Weights of a small image VAE.
Model: 3.67M parameters, 64-pixel images, encoder arch swin, encoder norm layernorm, encoder activation relu, encoder patch size [4, 4], encoder depths [6, 6], encoder widths [96, 192], decoder activation relu.
Data: trained on retinal OCT scans (Kermany 2017), 98430 training examples, 20.5 epochs.
Rows from block 5 of the decoder of a small image VAE, named by matrix and row number. Rows with one number belong to one channel. Each number is 500 + 40 x the weight over its row's rms, rounded and kept within 0 to 999. All counts start at 0. Numbers have three digits each.
After each channel's rows are labels from the 100 images, of 14848, where the channel reaches its highest value: "colour at peak" is the nearest of a few named colours to the mean colour under the peak. Only what is clearly more common there than usual is listed. The data: retinal OCT scans (Kermany 2017). In brackets: how many of the 100.
# convs1: first pointwise conv (decoder.decb.1.1.convs.1.weight, 32x32x1x1), inputs 0-31
# convs3: second pointwise conv (decoder.decb.1.1.convs.3.weight, 32x32x1x1, transposed), outputs 0-31

convs1.16:555489513510403469481449481486447543517555483504500477468527517440490519439559447577461519475521
convs3.16:498540485521491491465485506500562459518551543522578527549592468505509527473476399451534508458487
colour at peak: white (90)

convs1.5:457561546514514489535494516490439517466456581504505549510420477505464493550503591463455521521458
convs3.5:422503528497565503560457522503518521478534500491472489469376544502486484495514565544487511487429
colour at peak: grey (100)

convs1.15:479500473525472528471470494447528494505567519467518493441564520465484430503588543449503533513591
convs3.15:410438464547501514485506490485510501511534531454571523545522537507547493476450535434510475537589
colour at peak: white (95)

convs1.21:495504488497560567538496474493470455509495516490523504450512462439466558484592552469589510513562
convs3.21:377423480509500519479537491489562502529504522482523482542580490497527546482476538457506464507565
colour at peak: white (100)

convs1.31:497459473477515460508435474478565477535495590465463454458554511496505408433517525511513523524544
convs3.31:460478423533513479570519497500462504445514509448514540512428486492471455477503552426560476554448
colour at peak: white (44)

convs1.19:438482487512402490463605520597513519466523490478517469510530513487512501487478491527517495513586
convs3.19:572528498501464541475545543512404525523447535516447550472504510502463507484499499478528485505616
colour at peak: white (90)

convs1.17:512517466513510524522470512479558553451551509488558488533479514529522495439541530503432519510632
convs3.17:436514501547470511502576483505432544561466547513452505485486534499489498492510531435493489547609
colour at peak: grey (59); white (32)

convs1.4:439425477458497502504430515492554475498470482575489524485504489440551495501551478582532494489575
convs3.4:490546490425532457512476453499530495586558464519525453529559511483529492476515418556537540545501
colour at peak: grey (85)

convs1.9:495506524580556555445456449514475482570518509484445522486511560453486491442476557446471457472503
convs3.9:599524543522470515507555437486448526501483445503523474489474502506485454466491557422488580499456
colour at peak: grey (94)

convs1.20:495614548501501460471484570471501574503466513529491534521496499491498501566475559477487518510592
convs3.20:586576492486505495492397457502476495498441536523450525545471510507476513519510521478506537454586
colour at peak: grey (87)

convs1.7:523522461511552528524613517537524480433563455484534497544585491521479483477453487508495503473557
convs3.7:389442494414547488478449524490476499482575481469506545545509498488543454481492470515485483535451
colour at peak: white (40)

convs1.6:483484498467526561545520522499524464526442450471524438499576398483535567498517521530513477482439
convs3.6:525427505469529547510488478493553462497524513494482536469614484503513520434460548499460470451427
colour at peak: white (100)

convs1.2:508473540499639534487466543517520520511464504526523463541530500445555474551498522471500422502473
convs3.2:466576518493489482480620498479477486533550440523437475546533561489474500508519447449536479505495
colour at peak: white (68)

convs1.24:455511485510472518580593494486469477535502456480532426540493550438557545504461439454506499506493
convs3.24:442560561484482497534460483489518496491498430540463487474404503489447522466484573438495539488448
colour at peak: white (97)

convs1.25:509541520502494477510413560444454532445461568506541538539439519470491509479458524506461551468436
convs3.25:445495524484541524495473514504439551498528424511488531510469488489522538504508507547503546479352
colour at peak: grey (80)

convs1.10:461512531508524478451486517590530457511511482514516431472537508402516550495496497548446518543424
convs3.10:453531497502510461508470511503387518483544430492524448525413547489439496522544513536498559506499
colour at peak: white (65)

convs1.14:538558471508461540474362513483529504445557463533478549547516494541511473499506545467507461500498
convs3.14:443403461578474489489496475505481509446443524446562434492481532509452519519519493534462544531477
colour at peak: grey (94)

convs1.13:438549454485446534521376523518480476449517513570501511515541484478543490495563514457482474507465
convs3.13:456502468478448527482487474492532607497470556444515486536518456508531449530533471465435579465513
colour at peak: grey (91)

convs1.0:522426494498527485535515498486484446510530494520539530487512480532522553521486480486557487510339
convs3.0:625474518496504508457451482500505492552485521556436548466526459499483432473559538527522490520535
colour at peak: grey (68)

convs1.11:470482531472462471485405489451487515517453560474447516454448483481555483558526501494509472550412
convs3.11:612465494552494495522556517515494494554453489511502527487461514501435502553561490440513434509559
colour at peak: grey (94)

convs1.12:520460539464493488462550442505502425509531439485517484544577475446549436541509505548563515462485
convs3.12:575584494546487474500503497519506504506444554534468534463558502509487519449493525560514539508608
colour at peak: white (100)

convs1.30:491433452485486531446450551486520496456483487596453475456556480439520543500564482482514452466503
convs3.30:522469473575518495507428503496481550467526507500506503461419477506416483557513507529505450448414
colour at peak: grey (92)

convs1.23:536542532394476477473412505502482529514467493464479463485447494502402512516480508499544478564477
convs3.23:536478490525481502519537519497599480532522443533550550531447470509497515485436485441506449463409
colour at peak: grey (75)

convs1.26:512471521493404510488508527648547511477514460500498518511583506471485501489470493526493507503552
convs3.26:465472588562493547539444509465492521477434519474394512501484517553529496490481523539472480457543
colour at peak: white (100)

convs1.1:488501537506568542541591536451453553414573495501558513550488476500530486503499519496473551490513
convs3.1:385491544526472564468556483469438501477547551445532456517527542507500480524546480472485493519545
colour at peak: white (97)

convs1.3:477509535509542469513622541491459435511466491499500453538419499514489463529457570499502540532476
convs3.3:574479491559504496539536523503530507502546512500517535509411420482503468421479536571474516487438
colour at peak: grey (60)

convs1.28:509526401489459481521437458505508564516488514480479499443580452489459498480547501537521436555463
convs3.28:532469513497470473481517501517574448550471507556504497435511450513432544469546438595491533524476
colour at peak: white (100)

convs1.8:495530492515501526453502392500505460467461510431503497458512462393539519492554480486531483479435
convs3.8:556509499500512486476494522521469519481535489528456462472467464497526453576543416620484504509441
colour at peak: grey (88)

convs1.18:505534502502598486507478497338479498490473528486506499482435481484521511523513527491484509505441
convs3.18:504418498508490499524551506435505421417524461488483467483484534558497451495556469454535521511433
colour at peak: white (100)