A small image VAE, trained from scratch.
Training: adamw at rate 0.0015, batches of 256.
Data: trained on retinal OCT scans (Kermany 2017), 98430 training examples, 20.5 epochs.
Rows from block 9 of the encoder of a small image VAE, named by matrix and row number. Rows with one number belong to one neuron. Each number is 128 + 32 x the weight over its row's rms, rounded and kept within 0 to 255. All counts start at 0. After the name is the row's rms in percent of the matrix's.
After each neuron's rows are labels from the 100 images, of 14848, where the neuron reaches its highest value: "responds to" is what is common among them. Only what is clearly more common there than usual is listed. The data: retinal OCT scans (Kermany 2017).
# fc1: MLP up (encoder.blocks.9.mlp.fc1.weight, 768x192), inputs 0-47
# fc2: MLP down (encoder.blocks.9.mlp.fc2.weight, 192x768, transposed), outputs 0-47

fc1.213 072 [135 126 112 195  95 136  85 195 139  98 150 155 132 138 101 110 155 105 112  97 133  34 142  85 135 146 160 166 167 163  98 129 167 119 128 105 170 146 236  83 124 100 168 111 146 142 123 145]
fc2.213 047 [150 172  98 145  83 204 142  60  65 146 103 150 106 130 106 141 151 107 189 113   4 187 128 120 157 155 157 138 114 132 142 110 135 139 145 145 140  89 174  87 115 130 185 110 121  84 145 118]
responds to: finding: choroidal neovascularization

fc1.42 075 [ 93 178  72 172 115 138 130 136 106 139 126 152 103 134  85 153 111 124 157 120 138 153 130 120 107 174  97 154 156 150  71  79 101 140 114 150 153  85  84 120 183 137 171  93 118  81 165 152]
fc2.42 054 [102   0  87 105  87 123 189 100 145 145 113 118 128 172  82 140 120 105 123 122 124  38 130  98 197 118 161  97 106 108 159  86 123 153  93 154 138 160 133 179 111 185 141 148 128 160 155 161]
responds to: finding: diabetic macular edema

fc1.505 062 [126 121 149 138 128 102 126 125  97 168 179 149 161 131 139 143 103 167  79 106 131 115 102 147 106 119 111 159 199 159 110 106 179 158 146 179 103 115 140  99  88 143 102 128 148  87 170  98]
fc2.505 033 [122 172 138  64 154 154  89 120 120 137 178 137 126  92 121 101 149 153  94 162 172  91 140  96 167 113 117 121 125 120 137 183 119 125 128 106  99 160 159 163 148 102 117 109 147 119  87 186]
responds to: finding: diabetic macular edema

fc1.480 061 [ 86 187 140 102  83 162 163 186 129 120 109 161 141 120  82 109  75 167 153  74 141 150 139 126  85  78  75  95 166 102  94 167 101  88 160 150 143 128 125 162  85 177  83 179 102 139 136 110]
fc2.480 042 [ 99 116  69 157 140 143 141 183 148 167 135 129 131 146  92 127 139  58 107 144  99 136 149 106 117  79 102 101 134 134 130  66 123 140  96 151 158 121 195 172 182 125 176 126 156 119 158 126]
responds to: finding: choroidal neovascularization

fc1.301 133 [104 217 102 120 112  92 139 123 115 144  88 135 116 117 109 118 153 125 110 120 101 110 115  61 147 120 104 121 124 118 105 136 128 139 123 158 141 203 147 198 154 121 145 151 142 125 153 116]
fc2.301 118 [134 244 106 152 138  73 132 127 127 154 114 128  94 106 142 122 132 137 131 107  74 119 131 150  43 230 121 155 134 142 111 118 135 149 143  95 134 122  73  94 149 103 157 116 118  79 151 133]
responds to: finding: choroidal neovascularization; finding: diabetic macular edema

fc1.102 162 [144 255 114 130 113 179 132 147 156 133 120 132 116 111 126 104 164 140  99 160 118 110 150 133 110 120 113 136 145 149 121 120 138  91 118  96 141 211  71 153 150  98 147 130 114 103 145 138]
fc2.102 142 [103  78  85 111 132 113 127 159 174 198 173 125 106 117 129 108 104 106 112 136  48 115 135 144 108 137  98 143 152 133 106 112 129 138 131 181 124 121 113  96 151  83 160 127 149  77 154 124]
responds to: finding: choroidal neovascularization; finding: diabetic macular edema

fc1.171 151 [157 152 103 209  99 102 125 162 175 121 176 118 154 150 118 147 140 163 151 141 121  67 129  61  81 114 111 147 124 149 120 119 140 129 111 143 110 111 255 155  85 132 147 109 136 109 127 119]
fc2.171 158 [100 117 103  86 171 166 123  99 111 158 135 146 117 124 129 114 119 108  88 172 147 168 140 146 126 128 130 167 129 134 131 121 136 151 121 108 148 119  56 145 137 123 144 171 114 138 134 126]
responds to: finding: choroidal neovascularization; finding: diabetic macular edema

fc1.652 162 [139  74 114 157 125 154 120 145 150 120 196 115 147 131 142 112  96 126 146 139 140 175 131 119 167  75 145 105 121 141  87 134 145 110 116 165 125   3  99  37 131 146 141 150 135 113 116 140]
fc2.652 205 [106  62 125 192 133 177 126 149 122 155 110 130 157 118 116 141 113 123 113 155 140 186 142 126 136  18 119 118 119 117 111 118 143 132 105 148 121   0 146 112 125 117 132 171 129 125 137 138]
responds to: finding: choroidal neovascularization

fc1.69 188 [113  85 140 161 121 122 126 141 116 129  58 116 146 132 115 150 118 127 161 118 143 152 111 154  73 103 126  85 119 119 104 119 122 159 122 133 122  44 156 151 134 119 129 108 146 124 116 122]
fc2.69 216 [107  63 128 163 162 151 108 109 175 154  54 138 135 113 105 133 133 112 109 157 192 115 122 139  57  54 105  99 146 134 124 126 145 174 124 106 118  65 160 170 136 158 134 128 136 140 117 135]
responds to: finding: choroidal neovascularization

fc1.34 063 [192 104 146 193  97  87 112 119  82 145  82 102  98  76 144 111 111 149 189  70 107 142  97 149 106 114 109 168 183 169 103 135 112 113 126 127 120 157  95  83 170 180 165  81 134  78 107 144]
fc2.34 049 [131 154 108 189 127 179 138 134  81 167 193 135 177 150 107 129 122 109 160  52 124 160 113 119 111 139 121  86 160 174 121  95 139 145 113 151 127 140 206 131 142 168 158 111 143 119 157 117]
responds to: finding: normal